From a checkpoint of a small sound classifier.
Model: log mel input, activation gelu, moe top_k, num experts 32, width 128.
Data: trained on read English sentences (LibriTTS-R), 15625 training examples, 149.9 epochs.
Rows from expert 1 of block 5, named by matrix and row number. Rows with one number belong to one neuron. Each number is 500 + 50 x the weight over the matrix's rms, rounded and kept within 0 to 999. All counts start at 0. Numbers have three digits each.
# up: expert up (model.blocks.5.mlp.up, 32x64x128), inputs 86-127
# down: expert down (model.blocks.5.mlp.down, 32x128x64, transposed), outputs 86-127
up.0:455598505393494481501571440503541491485469482640469604458597458565495447445483461403557488473462420467601532397615588395550459
up.1:561505485560453540521494517559562591508495438480524492523501488496497473491522459536499524468453466517514490558470483461544526
up.2:505504507488486487565512583537459539517568499534483494454552434471511511506526467584536524555492446479512486520524503469521457
up.3:464402499487500548486554498517464476521442527566515473499574491438529457533546500437475449517528593385520559500457478538495463
up.4:498512498527468485500520499494555502558460530369491508513456504572366405544541518514491525514562529423481574562491500476439527
up.5:523549532605518552568461534531409465489429473593532595543498421531540445414434472530536477523394543469582462335505637488478560
up.6:524437460537501380507539512497536501515490450517501525451553535438500503434445567450502556479519486497477504518527532570477487
up.7:424492470479480462539506575579494428577515500612559436388577493480499465587534453559419549522535548489496498502517441431525493
up.8:418473468421467469509546504568536547499471497583584449398443555537504403638531485458495539573585487440435514526501498435480487
up.9:416523520413536491558632500476590510543423520513557405465478555523476542427498478398552555452543440532445460494542456516450474
up.10:559607417502444469420477515456544642383604529535445363539510555445418553499528568464520522375468457485485426526531396588390388
up.11:510508519555559429536469609526482413533484456486476598496479462483471470486395566529570407502513598436485508498459528487533574
up.12:442512475511484440499647552487542533525473525539467548477504512511529460594614443441451595630566501398535492586634473416488423
up.13:516461443563470473456461565578443466469486493472452643466559451454553461480453516527481491506411594492446516511439535472499497
up.14:405500453475443409472421475497619514595382535561467415414485497459439525631541540574602427534527517422540478678466482462434416
up.15:468529508578478510510458502514501478490510530381466481594487445490466495435512533517472502482495530537499541496495452570473523
up.16:440500479525568476444500473502536469539505427504487562467552516468454455510492510465536401531563535556528527522448511562473522
up.17:460444526535519511508480510534550508501440499504464504520449498491446529478496476485488543521479505449457539504542520433462471
up.18:555421512455554465494579501506490528558484607516558596492520546451542426618486490465459501497421466478556503574479490448562556
up.19:551399557516521596428509505556412434521472470522518618485575445470533433446503559598580567506423555405562470462479564465494678
up.20:531517510415528551477562576502414521589498491467459521478533569515481518562538450442513464538488592421487558555485595538519459
up.21:450475462538495519494505464507597481507518562507495489499473495422507481471512434478549528559467488537468474473557571475534548
up.22:482523549383546503528502594577475582428443470503400427609434628543549542589551532578491469640585554522515587428477581521372483
up.23:496476487457423500525544490591560447412429500484502516479566468485446452500512493468563511553479537467524491502482516529483485
up.24:554449474562467572502454526537559510468498543461511437512516476453541438544502525522493527510489535480479457468504443457586535
up.25:462470550560412487409521431529638421469461550506579433615484520524461643464492410502494558359547453624545427372530457552540496
up.26:477487478544468416486519516531505517480513519491501496517547459505427424527476508533540467533547554460467505572490506505438461
up.27:545499462436527463525579505557557497493474511593535475448452527559440454517564420470418532525468474505492500536524492509500497
up.28:510554458447459564578614467584475484421508475473484483527523402454532513575544451547469506529471542557546477577591479446514478
up.29:543487448432486493525520570489505514440462492543536503467546464494482429531511451464486532549502587484516524430565470456507526
up.30:438433483498469531499583459490558593489464438496474433516532526431506482446543519457517567589417405496473479544592580475533469
up.31:538479449547593472429621578494577587570404437447462496488544523501404456541562470485591584549512585348551572558542552513527516
up.32:512515517593553391481525519515426504492497525536437590590463540529467491473454402465565466525383536452535481503562495487498503
up.33:511444496453436456503510558518465529556458432498518526499542508514465462513536487443528491517434580453523481528485552527498570
up.34:477417513483456540517452566505470543442538449450486507669572439452523527407539497472533509511457514461524546541501588514454612
up.35:540494477432441517424554507550510524545497501510513431442438511584505448564438426465493571461522464517509415532500485451633615
up.36:598436610419510470466434469501465475438469508459408495537496545528385563529597548577534557550456521309590569654478531476535509
up.37:454485455489505508495534534495508536542490480523542445419528524471490462534576532423573543535524567432412540479446508398462523
up.38:485562467491528466527559521519527449523479512551460487386522474465560444492558534424509488569532513450444475554505566464480474
up.39:554484554440495571526635459526492615544540512549467502413463557501524439514498429459513592475571494417513490530480492472540468
up.40:484465516475493563476632490523555471467496476505507519441501517570587521510535488480571552497555427488560492541521465538503565
up.41:476561482514474479548435522437462531511458515487483525530523406452480445504465422516467407573461509633480505526443488538563436
up.42:531453511423478486429508582479432537526509477444497543595623513443590575439529462479573519534395586398579533552520618520482492
up.43:489481514405501488472506491568515516457526517489529472477558448536462498530541498466530507505518528423548526513499526471481514
up.44:455509481589524381540472428505542522451517478439462527445474611510430415520522564467500566537452610433454571562452408476481482
up.45:515508496517560496600529475519448500481506477543510551530612502492527497487508465474530501576447449523481592404447509466519478
up.46:520351578475565403432558549501514578493439453597503548463499519558406450628523462408512545576504469434531558506444584507547556
up.47:513515549507505509449491495501495523462483463474557548496464493501475515469463505495504443514519498527511534496515473521563519
up.48:528440510515442545467516470465417542457496542414466489538546479456546424481557544501463491524501522471494545427510543437522545
up.49:568463437495479596629400505555513570471482561500461540489471520469509570426495508556558544609402586395508506497476463529477508
up.50:504455460517507462540502483517491441502554412506506529488533541513472479511546555509496553451485565445521452509547493592432514
up.51:577451528551479552548543465527541469507444539522596527488583465512503492548544455506529530516455521459495548435463559537533488
up.52:535401474426366462461566446479487462494551483470536487553601477445529505547507500432524534516410556496530519460428542464436579
up.53:430458471542400589549465435504434572462488546457493496565484516546585537505483514507546521555439469541517447538457498490518557
up.54:567591471464477444522623495511523518434420514576435645569375418611549562469455432524605530520417522455537432479442504424550512
up.55:555511489414444503454579551476606531422477505481449464425550504516435467589630415467464583528475513394500479583538560435515509
up.56:497431470540410466476615557528504568549403407452444565462574386519436465584645481489430604523446544440519541473520614483525540
up.57:495533465504502485593497484481485474499509518526497485574572463510493499520473479517545471548499539463471557485534508458530424
up.58:524482523570457451527504526531491549461511433574538483452516507412547507525595511605421521559509505486445467504458456505541424
up.59:469491565492627523542617497454507533571491464585599490448492462463419402446388486548521579585514449513445512638482448544461399
up.60:491446490488541516401513436471539461439599544507511426495410563472486556508469484507538456441547481471482498560527512540497433
up.61:450523486512601431441509560534533525530443547516442469457541474490420482594544483475497537512599528432496507592538503362547538
up.62:520433450412481537392520570532417452440505524448639457549572454365598386501533488442561630439522494454583441533434551570571548
up.63:553608488468505503573419468453449554494511498541436514512516489430545509510482541512559503485498492458425407502478512522492514
down.0:460461401512405428570601601392559497541464530520544513496482431470524519475608541564432571514473528423559492505591427545499529
down.1:397510559475553425478427521436510452479480540565527498437481493426431489492451548498554471512494516492484560504457479496540453
down.2:477583516504514507464554475488483480496464516489506568488542429444557502518520451481533570451477514495488576510535511550549479
down.3:525549519511413508513545527517453541490465487463541489465487502450542506428551427507437575533415495552501526433467564525568531
down.4:435529472490440548456506475561456547526542537421534481526559504471488483448421616521481510521484521507516531495502532488525514
down.5:577542494535399423535640615401546589522480546383461468433531475664494475491522567521515501542450512472521535478557414535455524
down.6:509555510421512518550468569461563506541438517517522557515472477523479463502495454552475398462493492405591484497524442499496557
down.7:482465529466549485467504395545465481482490572436494464516497523414524501492531454540494553489506591471362569484466544526527524
down.8:484453562490550493499418439436479492514498475454454425476461525451526457434578521486437480492487484496510602508573544553550470
down.9:510453493491481455509502616470545467515507400541502476477489559471528591476546567461414426421520480480552514534517471567482451
down.10:452563519509502507708403591412574559570433487567475556454423510582528507428460481452477383546590522473488424449534430612588477
down.11:454415477508477541500541448499500521432531492445557493517435497506451481507513490553557456548527454484536516447527512463396571
down.12:499457476480502485535536436562425524551494473427614403432541399443548506481558451506453488466588518547437601387421539523543519
down.13:464511500474472469444550446461586563463502518468550534482561504536482548532547428492505585592533446567438551464500448499543511
down.14:494476532488573544478323470555489567432401542561506383572446545521543508442561511455468487430534481578513532354515478540520487
down.15:454506481505549497503465514490519566500516488551512465446511507542544513496476451469570469520525477487521459412497519524523512
down.16:546497494505503517395429470562530561414482589555493448540481523497489455538442541526518522445438473513508476456462534549425544
down.17:462478481455526526479528458527535551482540522417520516536521449559504488485504486504525475506520475536533493518476510594535488
down.18:477481557455522469374499477545475432442521386523493403434555490429466551486519551487477578545497534547546576424537544567526525
down.19:448516440466377429533545471545540525497476541431574533540619495541423491505436495459449498584468530490567549536520406524453487
down.20:532528517517538459447651414521405484502480465463512527512482489450525473532537474478407639535525528570426485500518509406598517
down.21:472532506448489409425525490501487520570504497521532401560502542529524523462532525544486460413520580518409470551459464580532452
down.22:426487558599436460553392436524471570439463468507550403402509531493560602559465490485575426492537567620483412482428416536557505
down.23:515500417491499461557423539492525523535519538497564464536499484470470574437533559525514473495508482526497472449535455405460440
down.24:444498506471472538478511453544451506503452430563574517420508525449499440552643440521529429487533484590413488508438469536437508
down.25:415506480516491521495466600299442560581521523608523518512497519501482509472524537519427446404536445484480440554401479554451517
down.26:494522492479469501501389480499496431488455514508479496465482499462439473516501515485564503495473444493513447507431438433513473
down.27:511485461497561501431477493486471509458512487474528426497523532478538534408526552397511519502507486506491523507575519506571445
down.28:480482521496569400530506522428598511444533517451493484503487533454431535479517461456444482435512545409573576583532392532479367
down.29:501535497515540544439523427527487532575500557424537543497507466504535546530562488532563528547508472561462480558560541493508402
down.30:500451483490471515505467515525538437533512575487513491443451476501482524467576534570526529474508532468483556611490513515489502
down.31:518418494462466524466496482523497482478582500339522520505512539487509499516601519381434508498557387556452570568574564545586523
down.32:479554473530433479469505476507485586489499470477512512473485456524438525490510517523453474559545440501545476510483508553430593
down.33:451487491522507520461515409585508542492456489419617452595570553438486558479485511485435534565472503593418593479418520405535502
down.34:433535503498523558455545489497570528600572449470588493431469558436513554478463436510441521550459466530496506511463488464579452
down.35:403440574590519472473505466520459506570484528523449511435565484452574455537458528448540468488507467492535552550541483545489510
down.36:506564395543424465531416420550493527429535488547638436478581462508597517624541532490607380519597600529524402448529423519484421
down.37:455547518478513523510530427590452552491516530480559484500451499519494461445540539525434488489478478519441471524514509594543450
down.38:602444548474520520505479423569471503503538472468571450555492471498427476502595417487462573492531560526502560487516517483570534
down.39:463460434492522482446442531517534477481540437474515494495547507528438492497576562518382540511528520545497530550552505541578519
down.40:522406514518405460513470542470516477551509487492492439499571562440566501521467551492479484493398590534502566500441449487484482
down.41:511441549468496495524454409520486437422541501536455538476499427598472553433593472505435448527545495506523493436524467484397496
down.42:473500504556484542583619324508472535453452437435530491433497471448519601485545391509454519568555462544451528487495417468603550
down.43:481479505570482593475513430486532536548494488465546505475551530468505448524584473462506533477473450561453541486540578522535479
down.44:490509526404581528444424573501503474508440517493533538489544493471437571516541530472507465507492470511482485466516587472370471
down.45:579536505490380553499604565506522517568591513489447549530418438519555466457545505548477487554488483519550400535589526492452446
down.46:573487587464444472488569496618499464451580486490547552566495458506376493535561565413473481559450475561529552528559464532575540
down.47:469544464496479443561569537522485526448471507453501436501516460548513467551457498512540484426502510492508490439452441455462549
down.48:475482548501464449550486493557454590491462523544606594451595512547433513441472462489539534524430531503508417519498480503539549
down.49:514554527490462483460629419467431519487550437614537534451578447530511523535529418485558401450491521585509570470553470539562511
down.50:492468504504448571519443432480556523475452582501573534490489514553484513521489526503503517515425483486476552536461508413462500
down.51:480531548526494510486578441534452452487461465466537502449539520425508506456486454533459577534530511554480575528484533502559545
down.52:438482585482529503495578506592505530479543502500551459471450544458473435453467484528523535468527463460494469525533515469577596
down.53:452486515449458451537489516458551570447491489527555506434522457512494496457547529501473391446525516492585487457508443505526467
down.54:464550570392430376657540722406516593477497414517530490416515470564501479488645463514437421556559515402746515497488467540541461
down.55:439491424506488572499525501580441546573565523502586452531497583491557504477566476452497555425533517508354597568521563522505456
down.56:458562455419442465407491460552438484537562490480564515570629548375519479494564493448477574496477503500486603532521520459448467
down.57:470438525502505486505499467453564505500508569451540582526470519552451486473501474509551495482525405519497401551458468425482472
down.58:493545500443551484479533464480411501495500536513560485480538417487515506485447450479485549425470504558506572478544572411580435
down.59:500619490495508484482411503439538384441416511507454511444424540483392498479610601454530489431510491428500484581508604481486507
down.60:410474540572514525587449445467487517434481570473493476534528478539441503470479539470426518535506427514522517461452460536456514
down.61:443482506443560525505431435550511418510574398492565457520463503444470457518522514410483520496488504578421523477498570547531451
down.62:502579564501456542493567411486634576410432497414446559489429513449431574457600439456447516573518441599318577565543479479626510
down.63:520515492592498464468530409525546495511489481487603485514477463522468542595501408493559438499555444540506466497539408509530461