config.toml
n_mels = 40
win_length = 400
norm = "layernorm"
norm_position = "pre"
head_dim = 64
qk_norm = false
moe_every = 2
expert_mlp_ratio = 0.5
pooling = "attention"
loss = "cross_entropy"
beta2 = 0.95
warmup_steps = 180
Rows from block 5 of a small sound classifier, named by matrix and row number. Rows with one number within an expert belong to one neuron, the router's apart. Each number is 500 + 50 x the weight over its row's rms, rounded and kept within 0 to 999. All counts start at 0. Numbers have three digits each.
After each expert's rows are labels from the 100 clips, of 14848, where the router gives the expert most weight on average: "strongest on" is what is common among them. Only what is clearly more common there than usual is listed. The data: read English sentences (LibriTTS-R). In brackets: how many of the 100.
# router: router (model.blocks.5.mlp.router.weight, 32x128, trained with AdamW), inputs 0-42
# up: expert up (model.blocks.5.mlp.up, 32x64x128), inputs 0-42
# down: expert down (model.blocks.5.mlp.down, 32x128x64, transposed), outputs 0-42

# expert 16
router.16:450519466466484574541493403439518451466518526494522489439559369491527470539517493419523561574502452495492563522506503516499509499
up.0:493509525530562496428498529460479475499486573476495477564504471537479526495425572567484462517415591549484512514419554524516585479
down.0:432602578477517497517591536506446481514456355580482546439539584491524503491535535512530515508466475517556511509485449418566561491
up.1:516534538507544483533524579572499517470424649436508548502479517451482519606527601357551548491577587488503521506458589548453362433
down.1:537373454493446501446516382441495553528491505429452581532489546449478523499520520528499504546457393501530498490559575472429522579
up.2:460558558471406498469484511400458504498517468504484501586512473562465520462401511483465486488486449497598602513409482465443518557
down.2:539562519535432452511553499500450617499469507432490597444552495477487481468502425570432432533427530506434440600487414526636457500
strongest on: voice: female (97)

# expert 13
router.13:495474465412450450524655546498526564492525421486504432524466532429531518527448463431483428529479498646497553468516503499451533477
up.0:528532515498541425331429432544419527517557513501401456506519437529516491543515575465560552469554532437484568510465522523501506528
down.0:482497492551519498422611527503491487474488555587545537409595458464486492391537510514425513537411525425509513510485580542485463476
up.1:339534485518421556572493519561502499435531538506537501472525512556524486466463443470450435498594531473476492400533516502395465499
down.1:599416460542455524559381421479525456517598431470565455507419518491486467564507501456521615498540455475541471467482577564431552558
up.2:517496555463541491499507407530506444511474524465472454457388421528514488551526486472437462514559452532555511595436421485528470499
down.2:530495457564461525526499462497539530460464403470444407514591641466550460587492503425465586453538445465473426544470563514484578491
strongest on: voice: female (89)

# expert 21
router.21:504444539440425424489507527489512397429527512501492410415463399473531600518510436390501455584482550522563468425508517441453574465
up.0:415461496597487570458585430511581461527389511503499510426502495462371529570526486477449527494539542390530526500463427436472520511
down.0:612544547449521545508431492492440522531442542385516489515545432528583517471462572472506475506526449536464526476470543493524469515
up.1:501517526514507460515540494528532461435447496450656484571459527485590416458546562518420383453481442468530528495603473464452403491
down.1:430556539500462476565520589498527488513618486578497450508495501571491432476481445453485509432468493513553560460433603528471596471
up.2:514515473545514431571591563469575535491514534459626441471510397452635493463557535452403504433480474493583492526612483491455524429
down.2:452477515541462517545470479518518459452498514584428498683492531506514567523387391461546498473462451484480554527443524489537516534
strongest on: voice: female (90)

# expert 9
router.9:477555551371469435503526422447527496391512455520488557467463447516503513563381483499465434545507479588582556483523526592459489456
up.0:538522588558529460493587518473563495400485468572541603493439508459496473501487522495452472458521402479540455485563532403429586472
down.0:526524504429388485632566587480539508530520531464550462516410509547538521576506461520476415493494541506532529540526489524535358548
up.1:576429559472470554529520476404571419449512518497540521466478505450542515559518399527506511411484463514446532528571494463471476459
down.1:486511536510526493572471539520493588494577510520596514542492518495592508514494527503488537506502574580583381454486506449435471463
up.2:512491549463484480533568488498445464443523503561548574423497484571409558521467484555406591442486430460599393577454563470404502508
down.2:654521588464633492522508542484456482524555509604523540556519491484608507517499483501534413538567533563498494466535510520546407522
strongest on: voice: male (100)

# expert 5
router.5:583530472511434459508513489578513475457538477454495484468510461453527525573479457499505480584484536578606462425556446546490497449
up.0:569499568488568473567478536496566405406465520543477570459578554497461481500437451486399548376490489482485514498557450453461557389
down.0:459532554507380601520527470518511463485565533516572462478467543584452531570510502519473565531347471536532529430465527422544454596
up.1:506545510501607475540553627519556488505558505522552526553500512440624403481429503483480544495509557509513463427519523578426505438
down.1:457588550459542541601489509401532508469510533502554476389532459549555479533558421531441525471520448546514493577576531540530469545
up.2:465489489493561547503511533479494516535404546407634508507443523529543450563494492502498475570469506603493529554496492491510530512
down.2:501493394540528470458568540496492513556573533545489506494563472501518531464605532462526520535578472409514477522491544631429485486
strongest on: voice: female (89)

# expert 20
router.20:475521510393478475553489547546501499490565491504494544404507379564516566451519476470451456562488462494553540484492520511482532476
up.15:561456549434446509474496570475463466498454470554449473572507483503403493533501509512505436500462471445455548500443527518485452451
down.15:564476533461481491374512524531538601495548506514430522545406475542516498493496567467487509517519483484480503493442486530588462570
up.16:499435482523484574365478346411495524514562576535446386529466422479392506568557488523463432544472495455569562541411426553497458515
down.16:535555463448568539509480527520479559526425433505492573561393525551544530525472512565464592403542454425440559552455627440615484566
up.17:489400488412477530308534469486477487562444504410505480440453489475528421531450585515492465471525484540514482537430490560508537448
down.17:576503467509500492391530448491490453423479497468550607527552629502493532406513444539499476499548552529488604535549443537471413470
strongest on: voice: male (99)

# expert 26
router.26:538475495410512527546577524484534491469532558453493550416478508516526555538566484440451419511485482550509544497535486556509458491
up.0:504516541461467511522458513533476387427513416430532503510452532530421513503480447438472456514429594558525529450446455522445612599
down.0:463588605454577456574498449514526541417514529569551548554455501581510466442441432456509523525391477463477486503471553498497455507
up.1:537480495464608472377570536548484350437495500484512524452466583589489564511444606498474439506508451581463517511495562424484406619
down.1:532514458536489522580465528568474610567452488520597492502566422447528488562529509399472469444496442471465443464449550573575476501
up.2:567487464497566448469580530499544458506529480480345554495428528494533574455531495436547573493531391512542411457485517529494511457
down.2:504446483474477510486496516496484473607472507486542422505557489474520488456461583498503472477475469443417521470487572485571493536
strongest on: voice: female (83)

# expert 27
router.27:467455571436517496550485453470551457512468545515445565546508548585528654455619488585506328447462493574618535614502549575535552484
up.0:483526505445430482450483484526463574437462471506357457525513527516490548483484559550453512422431439524497538446470418463519489484
down.0:511441505513544488433528523500383537531514600456419530590515381504454464512453647594585459487525483502526509474455497507526437545
up.1:527488504449484517440494530543498529475441434462433452468438484496422444461530522497428523493517417465455536540471395456545536523
down.1:572510493517551542428506533491463511460551620536486539551561479412431539472481604511536379510533541450552555438469504525439442497
up.2:483533467533548546526498610430514544477483477530526506495455506494461584569609460464499418514471490502413424521520548493451492590
down.2:416421475517503524488549429576496474534582543483496474518478423472432516527435534561494486545517535441375486541526499520427500379
strongest on: voice: male (100)

# expert 4
router.4:468565539441499466541600476444518481416505582480451515469574491477524486563494451424464424508572432603551567482523519517479465489
up.15:468488438537541507498587412507403392520401592501467588481504494478487497472483568518528471554511498473485469453579549489451521451
down.15:523525437551501451540526556545640496594589451474495441529463572456588491575441443500414478481424432513621532460419490477474535540
up.16:480512456495508428571510501430524571491481492489537459482566523584614407524545417482492493487481436418542506505630524473467521466
down.16:431475543521472540518511501384528568457493551459465497473389572483504554492498498531542594508481472534482492421403507544395483521
up.17:532435569523484443473592385497490459521421580506508511515452475496415550553546536488505478541545502491471500425485519524539532493
down.17:551495455481524554541532412553495494594522484373462511514484546461499609466497500522505501574495387539558503516502589468478434438
strongest on: voice: female (100); the word "you" (33)

# expert 11
router.11:482490609510536384560417417519494472479477611525559522418476498514541542516393491495452603568487376394570511473483578433463448494
up.0:530573529463541397547445433542514503526495525533484578450486516556489414502475548482605465474485453540374536484520568550527494489
down.0:555448450441484479516487536512492533448481525411455470524447431410549603454493538552438481503411510562477447511501459435471478493
up.1:438561566436512493340516412533460445534491524478519520479554425424445517466547563483578414426467504546480523502483476539480428554
down.1:472542479523494508450466473526504484445536523512465525528501470563450472455363635541512533493405571565496538570558471438555380461
up.2:544493507509567474471528445552434513392488469501475526449472515487449500545540436568488449445552638589535505436462527526601445525
down.2:539541459433541521425485549494472450554457603468484556498524506480505446470428550501532519539430438451494553580517500461427448400
strongest on: voice: female (96)

# expert 30
router.30:477464547483512559506484545518527480611471514534503529528396584520468439430420556498539581517608509394421469448499543487529453569
up.0:549504486533438497460394468413532485533512436547509493567526478500422534448467536392475582547562475527509516465490440473392493534
down.0:429510586575490457534553382532491610570552485480594489453484437505372462495446520540384406504462517540522456497501490496621471562
up.1:543419488582519479553562471488561491520528508580489455549440405445463490580501603538504537486453577486557465496550447465551516622
down.1:564492469514553593476518501456453528508554464451368580549474565492492486497586470424490515505598560424469523500424507480454492547
up.2:604521466454479570517499479533503532554586459428485484469501436481457554449500583488538440621571525489607479503494448516525553443
down.2:531503550527450492442513587483496511511439551457475527472534518486386429453553518480551497540577606537478527492472421492518496634
strongest on: voice: male (100)

# expert 28
router.28:490468494423476394471435545544568430473546516505460450420442409468557551563418462516455474584537477505550522417474506571476463484
up.0:491539529507488475510532528469515517502490535510488492452548508487617496489424430475573451421428509533490461398535560518463479451
down.0:505484427547500428581419486508469507433533465472491504555500441549447493457513474574437612510545528466563595470468460490532569477
up.1:541415467573522509612533538443502470450528498512509562495489585491508624442539485459433455517520456453555479533558571428434504500
down.1:458505579448472489450429519484503534546467510407377492533496494509467363540575464427444459483529564585495481603446509529518473461
up.2:635532426627467482503516511473527489564525478449522558436463447519543560509497508529561500521563539424550522464576509496536528556
down.2:522526537495490429477523397545488552513508443550484462540499532462544425505515477435504426531449487480430494478435482466508417535
strongest on: voice: female (98)

# expert 17
router.17:516457496531530538566585440508544454612488526428468549420331470518522535588557440459428528522481489476603465517514543465456599496
up.0:506524468490529515465514468574476517510499411507501479428504582422534464495465471440529567511467498583433458376562546433455492461
down.0:432576359405523580550448535429564484528522498416512473450479500575565521530489443559496569533540479571561427469426537599546458520
up.1:577447451520532515547612499540495517462640489452606559460484554528523544517496510547510484525567483500503407471584474454436537612
down.1:436509490437441463473477366522489487405510467503511468492478499508479420448636453456482500565527537518506526431467609483470462426
up.2:512454465488513574603467525496579564516481474522439523488401576502556473427619438415464554486570444495481534442556552449445504402
down.2:554550444440430468513466429439579494469563475518530423433523455447478564576524425573465552518429467495564459466491516562532431514
strongest on: voice: female (96)

# expert 31
router.31:433536518508407651552424548449465563519480493586526514413586507489462522475473474603524501423531477513576520604530454442520551469
up.0:494507488390535502513431558422396586462524441497482563431501473503492540467449458474588536464508489534513593528484445591557437519
down.0:566501574508491443394508472468496540456564478537535505471522376527492508553496596555400446403436523558417512510457488496545488529
up.1:658549550446544471441442523426470515421497452442575497549519503527529481493457503532515439515494533492462516563562543517457408498
down.1:515509551488441503446493531525525555442512469495559581519586437510458463548480614475536531379474524471576529510504455508591506507
up.2:390551461520546573562594527524527503497497579456441525484522549454475528500484455489519468629444517527481468486488540456546441502
down.2:529546516539504476395429440528463546546433481571462488537480361456504616499524543503518562533557529508477591551556512403544481578
strongest on: voice: female (89)

# expert 10
router.10:473497550418477530480596575477539391463474480447536456386422512617504584514619450404494449489435539582516581456481539551452530502
up.0:520486517473541439549477554520611437518465464481564550455500417448569429559487412436471533459513582561480547543473465536561485476
down.0:525525520420493540534536470553543580488575532465472470481476510484537516461475404529417485598557520511464406508591614510395466494
up.1:467520478461532456535525521507586526458584558464479473478404632489570569538568474430545434498443494522440471567545539498425474482
down.1:587486460499510527518498464538498521557532394486501494558471509513458425563480522552441448583556517392418452447561650498446497589
up.2:503542536515524506541519516503596503442540487447590470513463477406544422529477510480433429493471502564456467529459561576424476373
down.2:519468446429540515631433441517576582576561504497488549498466521514596539550493458571472496604519518469520445448617601492436430515
strongest on: voice: female (92)

# expert 25
router.25:499470349514517460482584563537480527486499404451500469479497432537535538532430445389490543524529556521449494406456468514504613502
up.0:554481503474523451527468549533507455426528459533575528507505467622644468451507466434475496493518491530508416538581546502383505541
down.0:374404528533513545600508448465590511430583543471486475454472502431503484446526401513431542520468485576502379434441528500510479501
up.1:384500450541538528545625456511516443563482456610460467524553536446550529474499510432490382523491530432467500552543453453466535480
down.1:573525401457562510368425461500469566535532549447525509408455465525506473437492616524436465525558507535540485432527451486560518516
up.2:488517479505493585537481519461646437471525530533458506513484486465546542607592452488437546566410547500430451535401563495513438522
down.2:593591550530419526499439515519450543514505588541483512563385526502462542442490457598466518554489424459535454469524472521544541532
strongest on: voice: female (95)